From a checkpoint of a small sound classifier.
Model: 3.35M parameters, log mel input, arch convnext, norm layernorm_no_bias, layers 16, width 160.
Training: batches of 128, held-out accuracy 100%.
Rows from block 11 of a small sound classifier, named by matrix and row number. Rows with one number belong to one neuron. Each number is 50 + 10 x the weight over its row's rms, rounded and kept within 0 to 99. All counts start at 0. After the name is the row's rms in percent of the matrix's.
Before each neuron's rows are labels from the 100 clips, of 14976, where the neuron reaches its highest value: "top examples" is what is common among them. Only what is clearly more common there than usual is listed. The data: synthesized solo parts of chorales (CocoChorales). In brackets: how many of the 100, against the usual share in percent.
# fc1: MLP up (model.blocks.11.mlp.fc1.weight, 640x160), inputs 0-159
# fc2: MLP down (model.blocks.11.mlp.fc2.weight, 160x640, transposed), outputs 0-159

top examples: clarinet (100 vs 8.8)
fc1.66 108:61 61 48 45 45 49 55 36 43 70 41 70 50 71 43 64 33 56 50 52 56 49 42 60 60 59 57 49 55 65 62 44 46 52 56 52 58 73 52 38 47 58 39 54 37 76 45 46 48 39 49 39 49 64 38 34 56 73 49 46 57 63 59 43 33 51 56 69 50 41 55 47 58 35 38 53 36 42 51 42 53 39 38 54 47 46 37 34 58 51 53 54 31 52 67 54 51 54 55 49 55 38 51 47 45 56 60 52 49 52 60 61 64 26 49 58 45 52 49 47 55 36 56 47 37 46 57 36 39 55 58 56 39 38 55 52 37 70 65 53 35 32 55 65 36 34 50 49 45 61 49 58 50 48 40 36 26 56 56 50
fc2.66 094:42 60 39 34 51 59 43 44 34 43 59 64 30 51 40 44 70 48 42 55 27 41 65 60 50 50 41 61 62 58 64 41 39 53 47 42 45 52 46 28 45 26 44 55 46 58 43 52 48 47 55 44 40 56 54 36 47 68 61 48 71 52 55 62 54 60 66 46 54 43 46 49 56 29 40 51 28 42 45 38 43 62 58 42 30 48 47 55 50 52 44 42 60 55 38 57 54 44 71 50 65 49 60 48 53 39 49 52 44 55 41 49 64 49 32 40 64 56 52 55 44 66 38 38 51 60 47 44 70 41 50 56 48 60 53 40 37 44 45 35 53 36 36 41 61 45 52 60 45 49 57 59 43 39 38 43 24 52 53 68

top examples: oboe (86 vs 8.1); note C5 (47 vs 10.3); note D5 (36 vs 8.2); note B4 (26 vs 9.4)
fc1.63 095:59 53 50 54 34 56 55 63 43 70 47 57 53 53 67 42 80 31 57 62 63 57 65 56 50 54 69 40 44 50 34 36 51 51 37 73 62 57 43 28 42 45 39 52 48 46 45 45 64 57 67 60 36 41 54 48 44 49 55 58 45 42 55 51 69 61 57 49 41 56 45 47 28 46 42 30 72 54 48 72 46 44 45 50 38 38 34 49 43 34 53 63 56 58 57 44 44 51 59 38 36 42 44 58 40 40 62 48 53 65 49 56 56 51 52 44 49 61 47 50 41 43 41 69 38 74 45 42 57 48 67 49 63 53 52 44 40 48 58 48 53 58 35 51 49 52 46 44 37 42 63 54 46 52 35 57 43 38 50 43
fc2.63 105:55 61 49 74 44 53 54 72 47 52 49 45 62 46 42 45 26 57 50 43 49 45 30 48 62 56 58 58 62 48 49 74 34 28 63 59 34 50 65 38 53 66 49 27 54 43 34 49 63 39 46 47 55 59 48 51 53 58 40 41 43 27 39 47 56 61 39 40 51 62 53 64 57 55 54 46 65 50 55 51 39 40 34 62 48 33 41 45 44 54 65 42 63 37 37 35 52 65 63 47 53 48 54 56 35 48 45 58 51 51 57 45 37 53 51 35 35 70 46 69 59 52 55 34 47 51 79 45 54 43 47 50 45 53 54 58 39 43 48 49 51 56 50 61 35 49 66 44 46 47 54 56 50 40 49 50 55 61 40 44

top examples: oboe (100 vs 8.1); note C5 (44 vs 10.3); note B4 (33 vs 9.4)
fc1.373 103:40 47 45 58 53 50 37 44 48 30 59 48 61 55 38 53 48 67 61 51 44 54 55 54 63 62 69 52 35 53 55 49 31 43 45 56 70 50 76 37 42 45 45 62 47 46 53 65 54 59 56 48 46 43 48 74 57 62 20 59 62 52 45 45 48 47 59 66 55 44 49 64 57 48 80 60 46 44 48 48 51 65 40 54 53 54 62 44 49 47 35 37 51 51 44 50 74 54 29 54 54 53 42 55 64 52 77 45 44 30 58 32 30 52 47 39 43 56 42 49 66 29 63 37 42 46 34 38 41 52 55 50 34 49 43 46 45 46 61 50 44 60 48 46 49 42 46 50 55 50 56 43 44 49 52 56 52 58 48 47
fc2.373 108:50 53 38 53 52 52 51 75 52 53 56 61 57 50 48 52 29 41 38 50 50 42 51 59 31 53 57 69 50 44 40 43 46 51 44 49 48 62 21 64 35 41 45 61 43 49 58 62 45 43 34 43 53 43 47 72 41 41 59 54 53 58 50 47 46 50 47 45 51 39 37 62 42 50 41 53 57 50 40 51 54 30 33 52 59 54 43 66 44 58 62 50 54 68 45 40 61 38 53 49 36 57 65 42 44 53 41 61 34 56 38 53 40 43 49 51 49 43 74 38 40 47 38 50 41 44 46 53 39 56 48 53 42 61 47 46 21 47 41 68 41 52 40 55 57 35 56 27 52 58 53 66 43 46 45 50 63 80 52 29

top examples: viola (100 vs 8.5); note G4 (51 vs 7.5); note F4 (28 vs 9.1); note G#4 (27 vs 9.1)
fc1.100 093:39 33 38 31 58 58 48 50 50 46 49 43 55 46 54 57 60 51 59 53 51 50 59 46 40 52 61 48 42 52 46 41 00 77 48 38 31 40 59 57 51 57 51 46 61 50 37 47 43 52 56 45 65 36 70 48 57 52 55 56 52 48 44 56 47 43 55 49 54 61 35 52 52 56 60 61 51 48 59 58 60 46 44 48 41 40 44 49 60 50 38 56 48 36 55 60 44 63 46 45 49 56 55 63 39 67 60 47 54 35 53 62 44 48 58 69 53 52 50 48 52 51 44 53 57 49 49 44 58 53 46 41 52 14 56 50 44 52 46 64 39 32 55 54 58 45 35 62 49 54 54 53 38 30 34 63 58 47 56 54
fc2.100 122:46 58 49 30 47 78 60 58 62 49 54 70 48 66 54 47 61 34 58 39 59 47 32 54 57 52 48 46 66 58 54 46 76 30 42 58 51 36 46 41 39 48 56 62 45 47 51 51 33 56 51 51 46 56 62 52 43 62 53 50 33 46 68 51 57 08 44 51 55 57 53 51 58 44 51 50 52 50 52 51 53 57 30 43 56 42 49 63 53 37 44 32 55 11 55 63 53 48 57 49 61 54 49 52 47 38 49 47 36 54 42 49 60 52 50 60 51 51 46 52 40 56 43 63 53 40 50 47 62 46 49 43 55 62 59 47 38 63 64 53 54 71 48 46 49 45 48 61 55 31 49 48 46 37 45 58 34 54 54 60

top examples: trumpet (100 vs 8.4); note G5 (28 vs 6.3); note F5 (26 vs 8.3)
fc1.270 106:49 61 66 50 39 56 51 43 46 58 64 46 44 49 46 51 60 39 41 57 58 46 47 59 26 53 42 52 51 50 45 62 40 70 68 57 48 62 57 52 52 41 58 77 58 48 45 54 72 49 46 50 32 63 70 55 42 46 34 41 53 61 59 49 79 40 50 47 37 43 54 72 55 34 62 42 44 42 48 59 41 46 42 46 38 48 42 54 34 51 64 46 39 44 56 52 48 52 49 67 37 61 39 40 47 57 34 44 49 38 47 51 49 47 48 47 22 63 43 51 47 58 59 70 34 63 41 38 50 38 41 47 53 56 39 54 60 48 44 39 40 76 50 53 66 41 52 46 68 49 49 44 44 54 63 56 49 37 55 42
fc2.270 115:75 54 62 66 46 48 55 40 36 40 61 47 66 38 57 49 41 48 46 50 58 48 64 42 63 67 50 58 36 44 50 38 38 39 64 35 66 38 54 61 35 51 53 56 48 49 51 54 65 28 45 50 47 67 44 59 47 34 68 45 51 59 45 56 38 45 34 61 38 58 34 36 57 39 43 52 52 61 57 66 41 52 62 35 42 46 41 51 49 55 55 56 45 47 64 67 51 49 47 34 42 51 51 48 41 49 57 50 52 49 68 41 53 60 57 42 52 62 48 76 53 37 54 45 63 55 42 32 42 41 66 41 38 54 47 40 45 38 44 47 55 74 25 39 42 54 35 33 45 54 45 42 43 45 52 61 46 47 52 61

top examples: clarinet (54 vs 8.8); flute (46 vs 8.3)
fc1.23 115:56 40 57 62 68 52 45 49 68 34 56 52 59 57 62 40 72 56 48 39 53 55 54 62 48 40 56 46 68 85 45 59 61 51 62 43 43 51 52 48 49 61 27 40 58 43 48 52 53 47 51 46 51 46 29 68 51 79 47 66 48 55 33 51 38 67 56 51 60 42 21 62 47 36 60 55 50 50 48 41 36 52 58 58 47 54 49 79 58 54 46 51 54 45 55 52 51 41 43 40 60 45 47 49 46 43 53 54 38 45 50 47 41 56 47 44 60 45 47 47 55 45 53 53 43 50 51 52 28 47 46 54 50 43 32 51 60 08 35 57 51 40 43 36 50 56 42 46 43 45 49 56 42 43 43 56 56 46 50 53
fc2.23 109:54 71 52 72 64 54 39 55 57 46 43 26 40 47 53 58 64 52 42 27 55 55 59 48 51 58 40 74 51 63 43 64 53 16 44 46 54 56 44 50 51 51 57 51 55 38 46 57 70 46 43 43 52 56 52 67 54 38 55 58 44 48 55 48 50 68 54 47 42 56 53 58 46 63 71 46 71 58 46 46 49 52 44 58 43 45 52 48 55 32 47 48 47 40 43 55 36 44 44 62 41 57 56 50 51 24 56 40 57 47 60 51 31 58 56 44 53 49 64 51 29 59 52 63 35 40 61 33 51 66 57 54 46 37 42 47 53 53 31 43 49 43 44 53 38 44 39 64 42 70 49 40 34 46 37 47 64 41 44 55

top examples: trumpet (100 vs 8.4); note D5 (27 vs 8.2); note B4 (25 vs 9.4)
fc1.577 093:43 58 57 32 36 55 91 46 68 55 56 45 33 53 46 54 44 57 56 51 39 56 44 50 72 49 47 38 47 47 24 44 58 47 44 52 59 52 46 64 36 53 58 63 36 43 65 59 60 37 54 44 34 45 50 40 51 44 67 54 57 44 51 48 31 44 51 49 75 56 51 68 59 45 56 48 59 58 31 45 54 55 48 45 61 32 52 56 52 54 52 40 40 69 54 55 45 59 39 53 54 44 46 64 51 41 46 63 49 44 53 34 60 45 58 40 60 46 57 52 50 65 31 47 30 46 51 44 44 36 62 43 33 47 58 34 50 62 32 42 64 45 56 49 47 40 67 35 52 47 56 47 51 56 43 61 51 50 50 63
fc2.577 104:53 51 49 46 41 64 54 56 44 60 61 64 26 60 45 41 53 49 39 49 37 44 57 46 60 53 51 58 65 40 46 32 64 48 54 39 45 57 74 71 48 33 63 41 73 39 48 49 68 23 43 49 49 54 45 58 52 54 41 52 53 50 48 62 50 59 54 63 30 45 50 57 48 69 38 42 63 65 41 49 60 25 51 63 50 56 51 53 45 41 47 57 41 53 47 76 46 76 39 56 37 47 46 48 44 51 60 56 51 59 71 48 48 44 39 69 42 34 43 38 49 59 57 48 47 53 53 42 58 39 50 32 36 45 54 42 57 47 45 56 36 38 54 53 49 43 50 37 53 58 38 40 54 35 67 50 54 59 58 50

top examples: horn (48 vs 6.8); violin (46 vs 13.8); note A#4 (28 vs 10.7); note B4 (27 vs 9.4)
fc1.62 104:57 60 63 48 48 64 45 48 66 34 35 48 41 45 42 47 46 41 37 54 35 51 53 53 76 28 67 37 66 51 42 35 54 47 41 48 58 43 48 49 53 46 51 50 48 51 60 39 49 55 49 69 69 71 40 53 55 49 40 50 43 55 54 41 46 60 50 63 50 50 27 43 35 62 55 56 53 43 46 51 48 52 41 42 44 38 47 55 50 62 57 52 39 47 44 47 50 55 59 48 48 33 69 60 38 54 37 44 42 45 59 39 39 44 62 56 61 45 46 49 48 56 57 64 52 66 36 61 43 50 44 70 66 68 55 67 41 56 56 48 45 74 55 51 65 46 60 44 13 41 39 53 51 50 53 48 31 56 34 49
fc2.62 112:37 54 49 30 62 38 46 62 37 56 71 65 46 56 45 42 49 52 63 79 55 40 43 46 38 60 57 48 51 57 43 74 41 49 21 62 64 40 54 39 46 36 49 49 45 53 58 57 49 40 66 42 27 58 57 50 69 53 59 48 62 44 60 48 54 48 61 46 47 46 31 49 54 41 52 65 61 52 54 26 58 45 41 51 47 54 44 37 43 48 56 53 49 64 48 46 59 54 63 38 53 35 48 62 49 43 54 69 43 51 55 51 46 58 45 39 50 53 52 52 63 55 73 52 47 48 48 39 48 44 61 60 37 31 55 40 49 68 78 55 45 45 58 55 52 64 49 62 52 46 69 42 43 53 44 57 49 37 55 51

top examples: viola (46 vs 8.5); horn (44 vs 6.8)
fc1.459 083:58 56 61 49 51 61 25 45 44 42 58 29 52 54 33 57 36 39 38 56 32 44 53 49 41 58 72 54 46 42 50 51 58 60 44 38 38 63 56 52 49 55 42 46 42 54 43 52 58 32 37 49 47 63 50 59 49 55 76 61 59 41 44 45 49 61 56 65 36 57 46 56 53 43 61 36 55 57 41 63 35 52 67 50 41 49 46 41 54 62 36 45 54 56 58 45 60 60 58 43 46 44 60 49 45 38 39 57 50 49 45 33 55 55 69 56 37 34 52 65 45 46 27 60 70 47 45 52 76 56 64 26 59 54 53 50 39 68 52 44 52 48 32 55 52 51 48 51 45 56 24 43 43 55 47 58 56 64 58 41
fc2.459 078:55 60 41 49 40 47 57 53 62 58 52 61 74 36 60 56 48 58 58 49 65 51 47 67 42 54 50 58 72 60 46 44 21 65 48 39 63 58 54 65 56 64 59 44 57 49 45 59 46 51 45 57 45 35 48 66 55 61 56 61 64 52 59 38 54 70 44 47 37 30 37 52 45 45 54 38 65 51 40 34 58 55 57 40 40 20 48 41 45 60 51 51 46 49 46 29 59 46 59 46 45 36 53 38 50 53 46 49 65 63 57 48 75 50 58 71 52 35 54 39 48 58 55 53 35 45 60 53 48 55 49 40 35 42 38 58 42 55 60 45 70 42 47 42 53 49 72 55 47 63 51 51 64 55 52 53 49 34 47 53

top examples: oboe (93 vs 8.1); note C5 (47 vs 10.3); note A#4 (34 vs 10.7); note C#5 (30 vs 9.9)
fc1.300 094:67 61 59 41 66 37 46 62 59 14 60 53 54 62 66 43 61 46 46 41 58 55 58 51 36 47 65 58 56 36 54 47 72 54 59 37 43 49 52 59 44 50 48 56 27 52 26 49 42 53 42 61 53 54 31 38 53 54 57 46 58 51 44 47 52 57 52 46 42 54 39 40 41 49 52 40 41 57 59 34 60 61 56 65 31 56 44 70 40 62 50 59 54 44 49 49 46 62 46 50 45 49 53 60 47 42 51 47 56 50 46 46 57 36 47 62 48 49 32 46 49 42 55 47 32 69 49 72 33 37 65 52 77 47 52 52 45 43 57 43 65 56 52 33 46 56 38 62 47 57 58 47 42 61 31 39 35 49 62 55
fc2.300 093:57 61 55 46 43 32 36 35 71 51 35 33 52 45 47 47 45 50 48 42 66 48 35 46 35 57 66 46 52 55 48 49 44 39 66 65 37 45 47 58 54 57 52 48 64 60 36 21 70 34 62 48 59 44 39 47 55 33 30 39 55 38 35 38 60 31 41 56 47 57 48 44 47 63 53 45 67 55 62 44 42 41 51 48 46 47 42 46 40 39 53 61 44 39 31 54 41 52 44 49 49 40 40 52 54 39 29 71 33 59 60 50 45 50 60 47 49 48 55 63 50 67 59 33 50 50 46 53 70 54 42 48 45 61 45 49 55 54 56 34 50 47 47 54 42 39 45 58 57 69 53 71 51 62 56 50 55 45 51 70

top examples: viola (98 vs 8.5); note D4 (55 vs 12.7); note C#4 (39 vs 11.8)
fc1.65 084:41 52 45 44 56 63 41 51 44 34 46 44 56 48 48 52 53 62 62 55 47 56 38 41 38 50 48 75 45 52 51 61 49 45 46 52 56 58 63 33 44 44 46 54 47 28 54 39 37 54 71 34 49 59 61 45 68 58 68 72 38 46 58 49 41 39 55 34 49 35 55 62 32 46 41 36 49 40 36 64 56 54 36 59 38 54 28 59 62 45 43 37 40 68 59 56 44 63 53 57 50 43 52 57 27 44 32 52 57 48 53 72 46 61 50 44 51 53 60 57 48 57 49 53 63 59 56 38 51 62 42 49 40 38 59 64 40 54 47 37 51 45 71 55 68 47 60 39 41 53 50 47 68 42 32 55 49 56 37 41
fc2.65 064:39 47 41 66 31 60 68 29 57 39 45 52 43 79 56 42 58 41 46 40 41 43 55 36 76 63 42 64 46 73 40 37 61 41 63 50 37 52 37 36 38 48 53 53 40 48 33 67 45 59 39 28 45 48 54 45 63 56 67 54 61 56 61 55 54 53 55 40 45 41 54 49 61 57 54 47 51 40 27 57 52 49 60 52 33 54 49 58 47 47 37 42 53 41 43 47 53 49 51 48 49 36 67 42 55 46 31 42 45 53 29 45 45 54 58 51 65 39 53 42 44 57 55 54 65 38 51 50 51 42 55 38 51 48 50 60 48 49 60 44 49 45 58 36 45 49 59 55 36 51 55 41 57 49 31 57 25 34 46 51

top examples: horn (100 vs 6.8); note A#4 (48 vs 10.7); note A4 (41 vs 9.1); note B4 (41 vs 9.4)
fc1.314 112:30 50 49 36 41 37 39 54 38 65 52 56 32 39 56 51 40 50 36 55 50 40 45 38 50 47 46 49 52 35 73 36 50 70 68 42 41 31 50 54 55 45 54 47 53 62 51 57 50 56 64 40 28 47 50 46 54 52 44 63 55 62 72 47 35 45 56 44 46 41 47 60 41 43 52 62 52 56 45 55 85 39 55 50 53 57 40 64 49 57 33 43 47 48 55 36 58 51 46 50 38 58 57 58 65 53 66 39 47 46 54 56 51 49 54 71 53 63 48 56 38 43 45 56 37 62 37 41 41 38 35 61 66 54 58 51 50 73 60 44 62 61 53 37 58 47 50 71 51 47 36 42 50 55 40 56 44 61 30 61
fc2.314 108:39 38 54 55 49 48 51 39 40 43 71 47 69 55 36 51 48 55 58 43 59 61 29 53 43 51 41 46 46 48 50 43 54 70 58 44 61 61 38 44 55 42 61 39 41 48 38 22 48 46 46 46 47 40 42 31 46 56 74 47 25 57 64 47 66 50 38 62 49 45 50 50 46 45 46 34 47 44 54 48 52 50 62 29 53 71 59 64 47 57 62 59 52 52 56 30 55 33 48 54 45 61 59 34 52 35 47 49 54 42 45 67 53 32 40 50 61 61 60 41 64 57 63 45 30 53 50 52 54 47 59 53 45 38 47 46 48 27 62 42 44 41 46 42 48 32 51 45 46 55 39 55 43 68 43 45 52 39 69 39

top examples: horn (94 vs 6.8); note C5 (28 vs 10.3)
fc1.614 098:47 41 47 53 63 44 55 68 48 41 61 59 52 41 59 46 50 53 32 50 37 39 61 42 74 60 48 44 38 60 61 50 47 45 51 44 50 48 35 50 46 44 54 48 61 48 39 43 38 47 57 65 36 49 28 49 43 46 47 51 57 59 49 47 58 59 60 61 55 34 47 53 53 48 64 63 47 58 30 62 54 62 41 55 47 72 25 52 36 57 43 64 41 37 34 40 46 31 46 46 61 36 40 58 54 25 51 41 42 49 54 47 59 52 50 36 43 62 52 41 41 40 51 51 49 55 53 65 56 63 41 45 51 72 44 66 48 47 39 62 50 85 70 50 49 67 50 64 35 55 46 47 47 41 53 52 50 59 64 47
fc2.614 094:49 61 49 43 64 60 53 39 34 49 36 56 58 52 37 51 57 50 45 51 61 42 38 51 33 36 50 53 61 39 51 57 36 55 50 52 35 45 69 44 52 40 66 57 42 35 53 39 44 47 31 44 45 56 60 55 71 51 41 45 45 70 40 49 59 43 57 47 51 57 39 54 37 51 66 62 68 62 35 57 62 55 45 60 48 58 51 68 46 57 52 55 37 52 48 49 49 32 42 66 50 52 46 42 65 40 52 49 55 53 48 58 49 50 40 40 62 57 46 55 58 56 50 49 51 56 53 58 50 66 63 41 51 19 36 55 59 59 68 51 53 70 65 42 47 63 37 56 45 53 53 80 65 57 57 53 59 54 63 80

top examples: viola (100 vs 8.5); note G4 (41 vs 7.5); note A4 (27 vs 9.1); note F4 (26 vs 9.1)
fc1.177 090:50 42 67 43 59 82 60 55 60 38 46 41 61 45 47 55 60 46 47 60 42 57 44 38 22 40 57 57 31 81 37 50 37 64 60 44 48 49 58 44 62 34 55 51 45 45 67 38 24 60 45 51 48 50 48 48 40 61 42 73 49 52 57 49 53 49 51 48 45 54 40 44 60 49 49 43 47 56 43 62 46 47 54 63 38 47 42 49 41 50 53 45 35 58 43 51 49 61 59 49 57 66 69 57 52 60 43 50 33 38 54 63 58 42 26 53 44 53 34 53 41 68 45 46 71 50 57 55 55 60 54 41 42 40 42 50 64 32 50 42 44 37 62 60 34 38 44 45 62 50 50 50 47 59 41 54 42 50 64 56
fc2.177 076:63 66 66 64 31 48 52 35 47 38 48 56 43 48 46 44 41 57 42 58 56 44 52 35 50 48 40 66 60 49 42 45 74 66 62 53 39 48 49 52 31 59 57 54 42 40 64 63 36 46 41 60 35 55 46 36 56 48 63 37 69 35 62 51 32 40 47 40 51 61 37 46 56 64 53 57 45 46 43 56 52 53 45 53 40 36 60 57 57 56 44 57 55 41 24 49 54 60 49 41 62 44 39 37 42 55 49 36 37 35 52 33 42 48 43 61 59 52 62 52 57 58 47 56 55 45 50 50 50 65 66 50 30 52 48 57 56 77 67 43 46 50 53 68 56 57 58 62 42 57 57 42 38 36 54 35 34 57 60 59

top examples: clarinet (100 vs 8.8); note F4 (46 vs 9.1); note D4 (41 vs 12.7); note E4 (39 vs 8.6)
fc1.178 093:38 49 49 55 50 65 64 69 54 58 57 66 48 64 37 49 60 66 40 36 49 43 45 51 66 46 51 47 55 51 48 36 62 52 39 65 52 46 44 47 38 62 43 45 48 46 47 46 62 47 56 47 36 78 36 48 52 46 45 67 54 66 50 38 32 62 47 53 49 54 54 40 60 52 51 50 35 52 39 54 34 50 61 42 47 45 49 64 43 62 50 57 41 38 50 42 56 43 34 66 43 49 47 53 58 41 66 62 59 50 61 53 52 39 50 56 43 60 56 49 43 57 53 58 26 48 39 50 24 61 51 46 53 33 67 73 50 42 50 51 43 25 53 73 38 37 54 33 38 54 37 59 43 45 68 57 37 57 57 50
fc2.178 104:50 60 53 22 50 62 71 48 37 37 63 60 46 50 51 40 59 40 56 42 42 42 67 42 46 54 48 53 78 43 60 55 15 67 49 45 52 64 47 60 55 52 37 39 45 43 34 56 53 55 48 52 31 52 62 52 50 68 46 51 60 46 57 58 54 84 49 50 52 46 57 47 51 37 50 52 51 55 42 36 55 46 51 44 44 56 54 56 61 36 44 28 44 62 49 43 48 39 32 56 34 71 63 52 39 42 57 62 61 58 53 31 47 48 52 60 39 43 47 52 42 60 61 51 43 37 44 46 60 43 53 44 43 68 66 36 56 52 61 45 48 37 55 56 53 47 50 55 46 47 52 61 48 35 37 53 46 50 40 55

top examples: horn (100 vs 6.8); note C5 (33 vs 10.3); note B4 (32 vs 9.4); note A#4 (28 vs 10.7)
fc1.139 102:33 69 37 52 53 60 43 62 48 52 53 55 53 37 62 50 53 46 62 59 46 45 53 41 62 46 44 68 47 62 54 60 53 67 48 46 31 45 52 60 31 34 65 50 44 40 46 46 54 72 49 63 40 61 42 35 43 50 49 55 58 51 61 49 38 37 52 46 52 57 34 39 49 41 45 58 59 53 59 58 51 38 47 35 44 54 46 70 47 50 27 58 46 46 42 56 76 39 49 62 48 41 45 48 67 26 53 51 48 42 46 59 45 44 53 61 63 51 55 55 36 51 45 42 39 61 55 72 45 53 42 39 53 63 54 62 50 65 59 43 49 81 39 27 52 53 45 52 45 49 35 42 27 59 41 50 60 40 47 53
fc2.139 103:38 56 47 44 57 58 54 47 40 45 70 46 67 53 44 47 54 53 54 39 63 34 52 43 39 53 44 52 60 43 48 48 41 84 46 55 43 45 36 42 65 48 58 37 52 30 41 29 42 47 59 43 36 50 39 36 69 47 52 51 46 55 51 40 66 55 47 63 39 48 31 43 61 40 53 54 64 56 80 46 50 55 47 39 50 54 64 34 48 56 55 52 34 52 79 64 51 54 54 54 53 49 51 33 50 29 36 41 45 45 49 69 50 52 54 57 56 39 54 44 55 61 46 39 44 47 31 63 50 63 56 54 50 32 49 50 47 56 65 30 57 57 51 39 50 44 35 55 43 59 32 58 52 53 49 48 61 52 51 60

top examples: oboe (52 vs 8.1); trumpet (46 vs 8.4); note A4 (27 vs 9.1)
fc1.180 097:56 59 39 55 48 55 52 42 52 67 59 59 45 40 56 59 52 48 49 43 54 60 47 63 37 46 41 50 38 46 53 44 34 60 53 70 75 60 53 40 54 36 45 51 49 58 32 50 53 45 66 43 36 65 52 72 39 63 29 53 44 53 62 52 65 45 51 42 49 44 37 50 63 24 85 50 51 59 46 61 42 40 40 56 56 57 71 54 53 42 47 53 39 52 30 44 63 40 46 41 59 55 45 45 52 53 32 34 46 38 53 47 43 56 41 42 28 56 62 48 51 46 55 74 46 65 40 50 52 61 40 34 56 55 60 45 34 46 48 46 42 59 48 43 58 56 56 61 56 42 49 38 32 50 65 49 54 48 51 48
fc2.180 090:61 37 37 68 44 48 53 38 53 52 52 51 50 50 60 51 50 49 44 55 49 29 67 30 60 49 48 40 47 32 46 46 55 40 63 33 32 57 55 35 32 52 57 66 51 39 55 34 50 29 34 42 37 53 56 76 50 54 50 49 49 56 36 61 47 58 41 69 54 47 36 39 55 44 54 62 60 66 52 63 59 52 41 62 44 33 58 48 46 59 46 44 52 54 66 62 58 57 37 37 35 59 48 58 58 32 47 51 47 43 29 48 47 68 53 46 62 57 66 67 60 46 61 61 52 47 32 57 55 45 56 55 43 58 46 41 32 39 61 36 44 60 43 48 56 50 45 50 41 33 59 63 51 59 42 36 43 61 57 56

top examples: clarinet (95 vs 8.8); note E4 (28 vs 8.6); note F#4 (26 vs 8.4)
fc1.53 101:26 42 50 56 62 63 72 51 36 67 43 65 49 60 37 35 61 73 47 57 61 56 56 59 58 46 48 43 54 40 39 58 40 44 46 42 22 59 61 21 46 57 41 57 41 65 48 55 56 60 49 57 50 68 31 42 64 58 48 51 55 63 48 46 57 57 44 47 57 26 66 46 47 59 57 47 41 38 57 44 43 60 43 54 44 47 44 42 52 52 46 65 43 48 77 61 67 40 38 50 40 38 44 53 44 52 60 59 62 49 44 49 50 42 48 49 34 40 57 51 54 32 75 41 42 48 46 45 40 50 52 49 52 49 33 42 59 57 44 41 55 40 41 47 48 54 47 69 50 49 43 61 36 41 57 51 44 65 45 51
fc2.53 090:45 56 60 26 49 58 27 49 41 42 58 48 52 35 56 42 61 54 49 38 50 42 51 61 53 56 43 38 49 73 45 53 29 67 61 45 46 54 45 63 50 44 47 57 74 57 47 39 56 72 40 50 56 38 52 46 57 30 69 51 56 48 62 52 67 61 58 39 52 42 34 41 46 53 62 47 43 44 42 49 70 33 50 33 46 40 49 63 60 49 59 38 53 56 56 49 75 58 61 37 47 33 60 28 59 38 51 55 61 33 49 44 55 53 53 42 58 35 39 49 51 45 39 54 63 53 46 37 60 59 54 54 42 58 50 55 35 57 43 48 43 45 51 62 47 57 48 68 47 45 35 42 58 52 57 68 54 68 51 39

top examples: viola (77 vs 8.5); note F4 (39 vs 9.1); note E4 (36 vs 8.6); note D#4 (29 vs 11.1)
fc1.169 084:80 48 71 43 39 61 61 38 60 50 50 44 51 45 47 38 56 65 67 52 38 61 37 34 54 63 63 58 37 55 34 50 39 60 53 55 58 53 60 55 46 56 52 48 58 41 64 43 56 25 52 49 40 66 43 59 46 58 65 40 49 50 50 33 42 54 44 50 60 52 55 57 68 24 48 56 52 50 50 47 55 53 55 44 58 38 36 56 56 42 61 36 75 54 54 43 26 55 54 62 41 50 52 49 55 39 33 48 58 26 36 43 51 42 60 37 47 50 48 53 60 35 51 38 57 46 53 49 55 45 30 46 39 57 64 55 56 68 40 54 57 40 65 57 56 53 61 45 54 47 31 36 63 44 45 53 52 55 48 47
fc2.169 092:61 50 66 38 48 55 41 46 61 70 61 28 36 51 50 36 44 55 50 47 36 31 68 43 53 42 38 46 53 42 42 42 44 48 54 51 55 46 60 50 63 47 48 51 45 38 54 53 51 49 54 57 55 43 50 55 46 41 51 58 48 35 54 47 42 50 40 44 32 59 51 52 55 17 48 52 63 48 36 68 46 36 34 62 63 35 46 39 53 59 39 55 56 55 52 60 35 66 57 58 56 51 51 29 59 40 55 60 59 23 59 32 33 34 33 49 50 74 39 47 53 57 50 45 37 42 50 58 41 47 57 40 53 48 54 37 45 46 56 52 38 48 63 51 44 57 37 46 39 45 67 30 76 45 44 50 43 43 49 52

top examples: clarinet (100 vs 8.8); note D4 (55 vs 12.7); note E4 (49 vs 8.6); note D#4 (45 vs 11.1)
fc1.58 104:39 32 55 58 48 64 55 50 48 67 45 64 43 55 39 53 73 87 54 35 65 58 47 46 62 62 58 52 56 53 56 46 53 52 47 56 48 43 48 39 49 47 31 48 48 51 53 53 56 48 56 73 39 66 32 42 48 52 48 63 54 54 74 43 32 55 47 47 43 45 33 47 54 47 48 45 44 58 55 41 48 45 53 38 55 47 50 51 50 51 43 53 26 56 44 52 53 40 31 57 46 47 45 53 57 41 58 63 73 61 64 61 50 40 58 42 40 56 47 56 29 51 56 47 54 56 44 48 33 49 44 52 45 40 61 67 48 49 50 41 43 34 50 59 31 41 50 54 42 48 38 66 41 34 68 67 25 40 47 50
fc2.58 117:60 54 47 24 59 65 50 54 43 43 44 53 51 48 57 55 53 51 61 57 43 48 55 46 45 52 53 49 60 51 55 52 04 76 47 45 53 52 39 41 48 52 43 53 36 64 50 51 49 59 37 61 39 53 58 42 53 50 57 40 58 46 75 58 55 69 56 50 60 37 35 42 52 34 28 49 48 58 54 53 54 54 43 35 62 63 58 46 62 46 47 41 49 51 50 46 66 52 29 57 60 54 57 37 46 50 57 57 27 49 47 42 53 57 50 44 42 44 52 36 44 65 46 55 57 41 61 47 79 49 51 58 47 77 57 37 54 53 46 40 43 36 50 52 63 61 55 56 42 50 57 56 69 41 42 59 55 40 56 49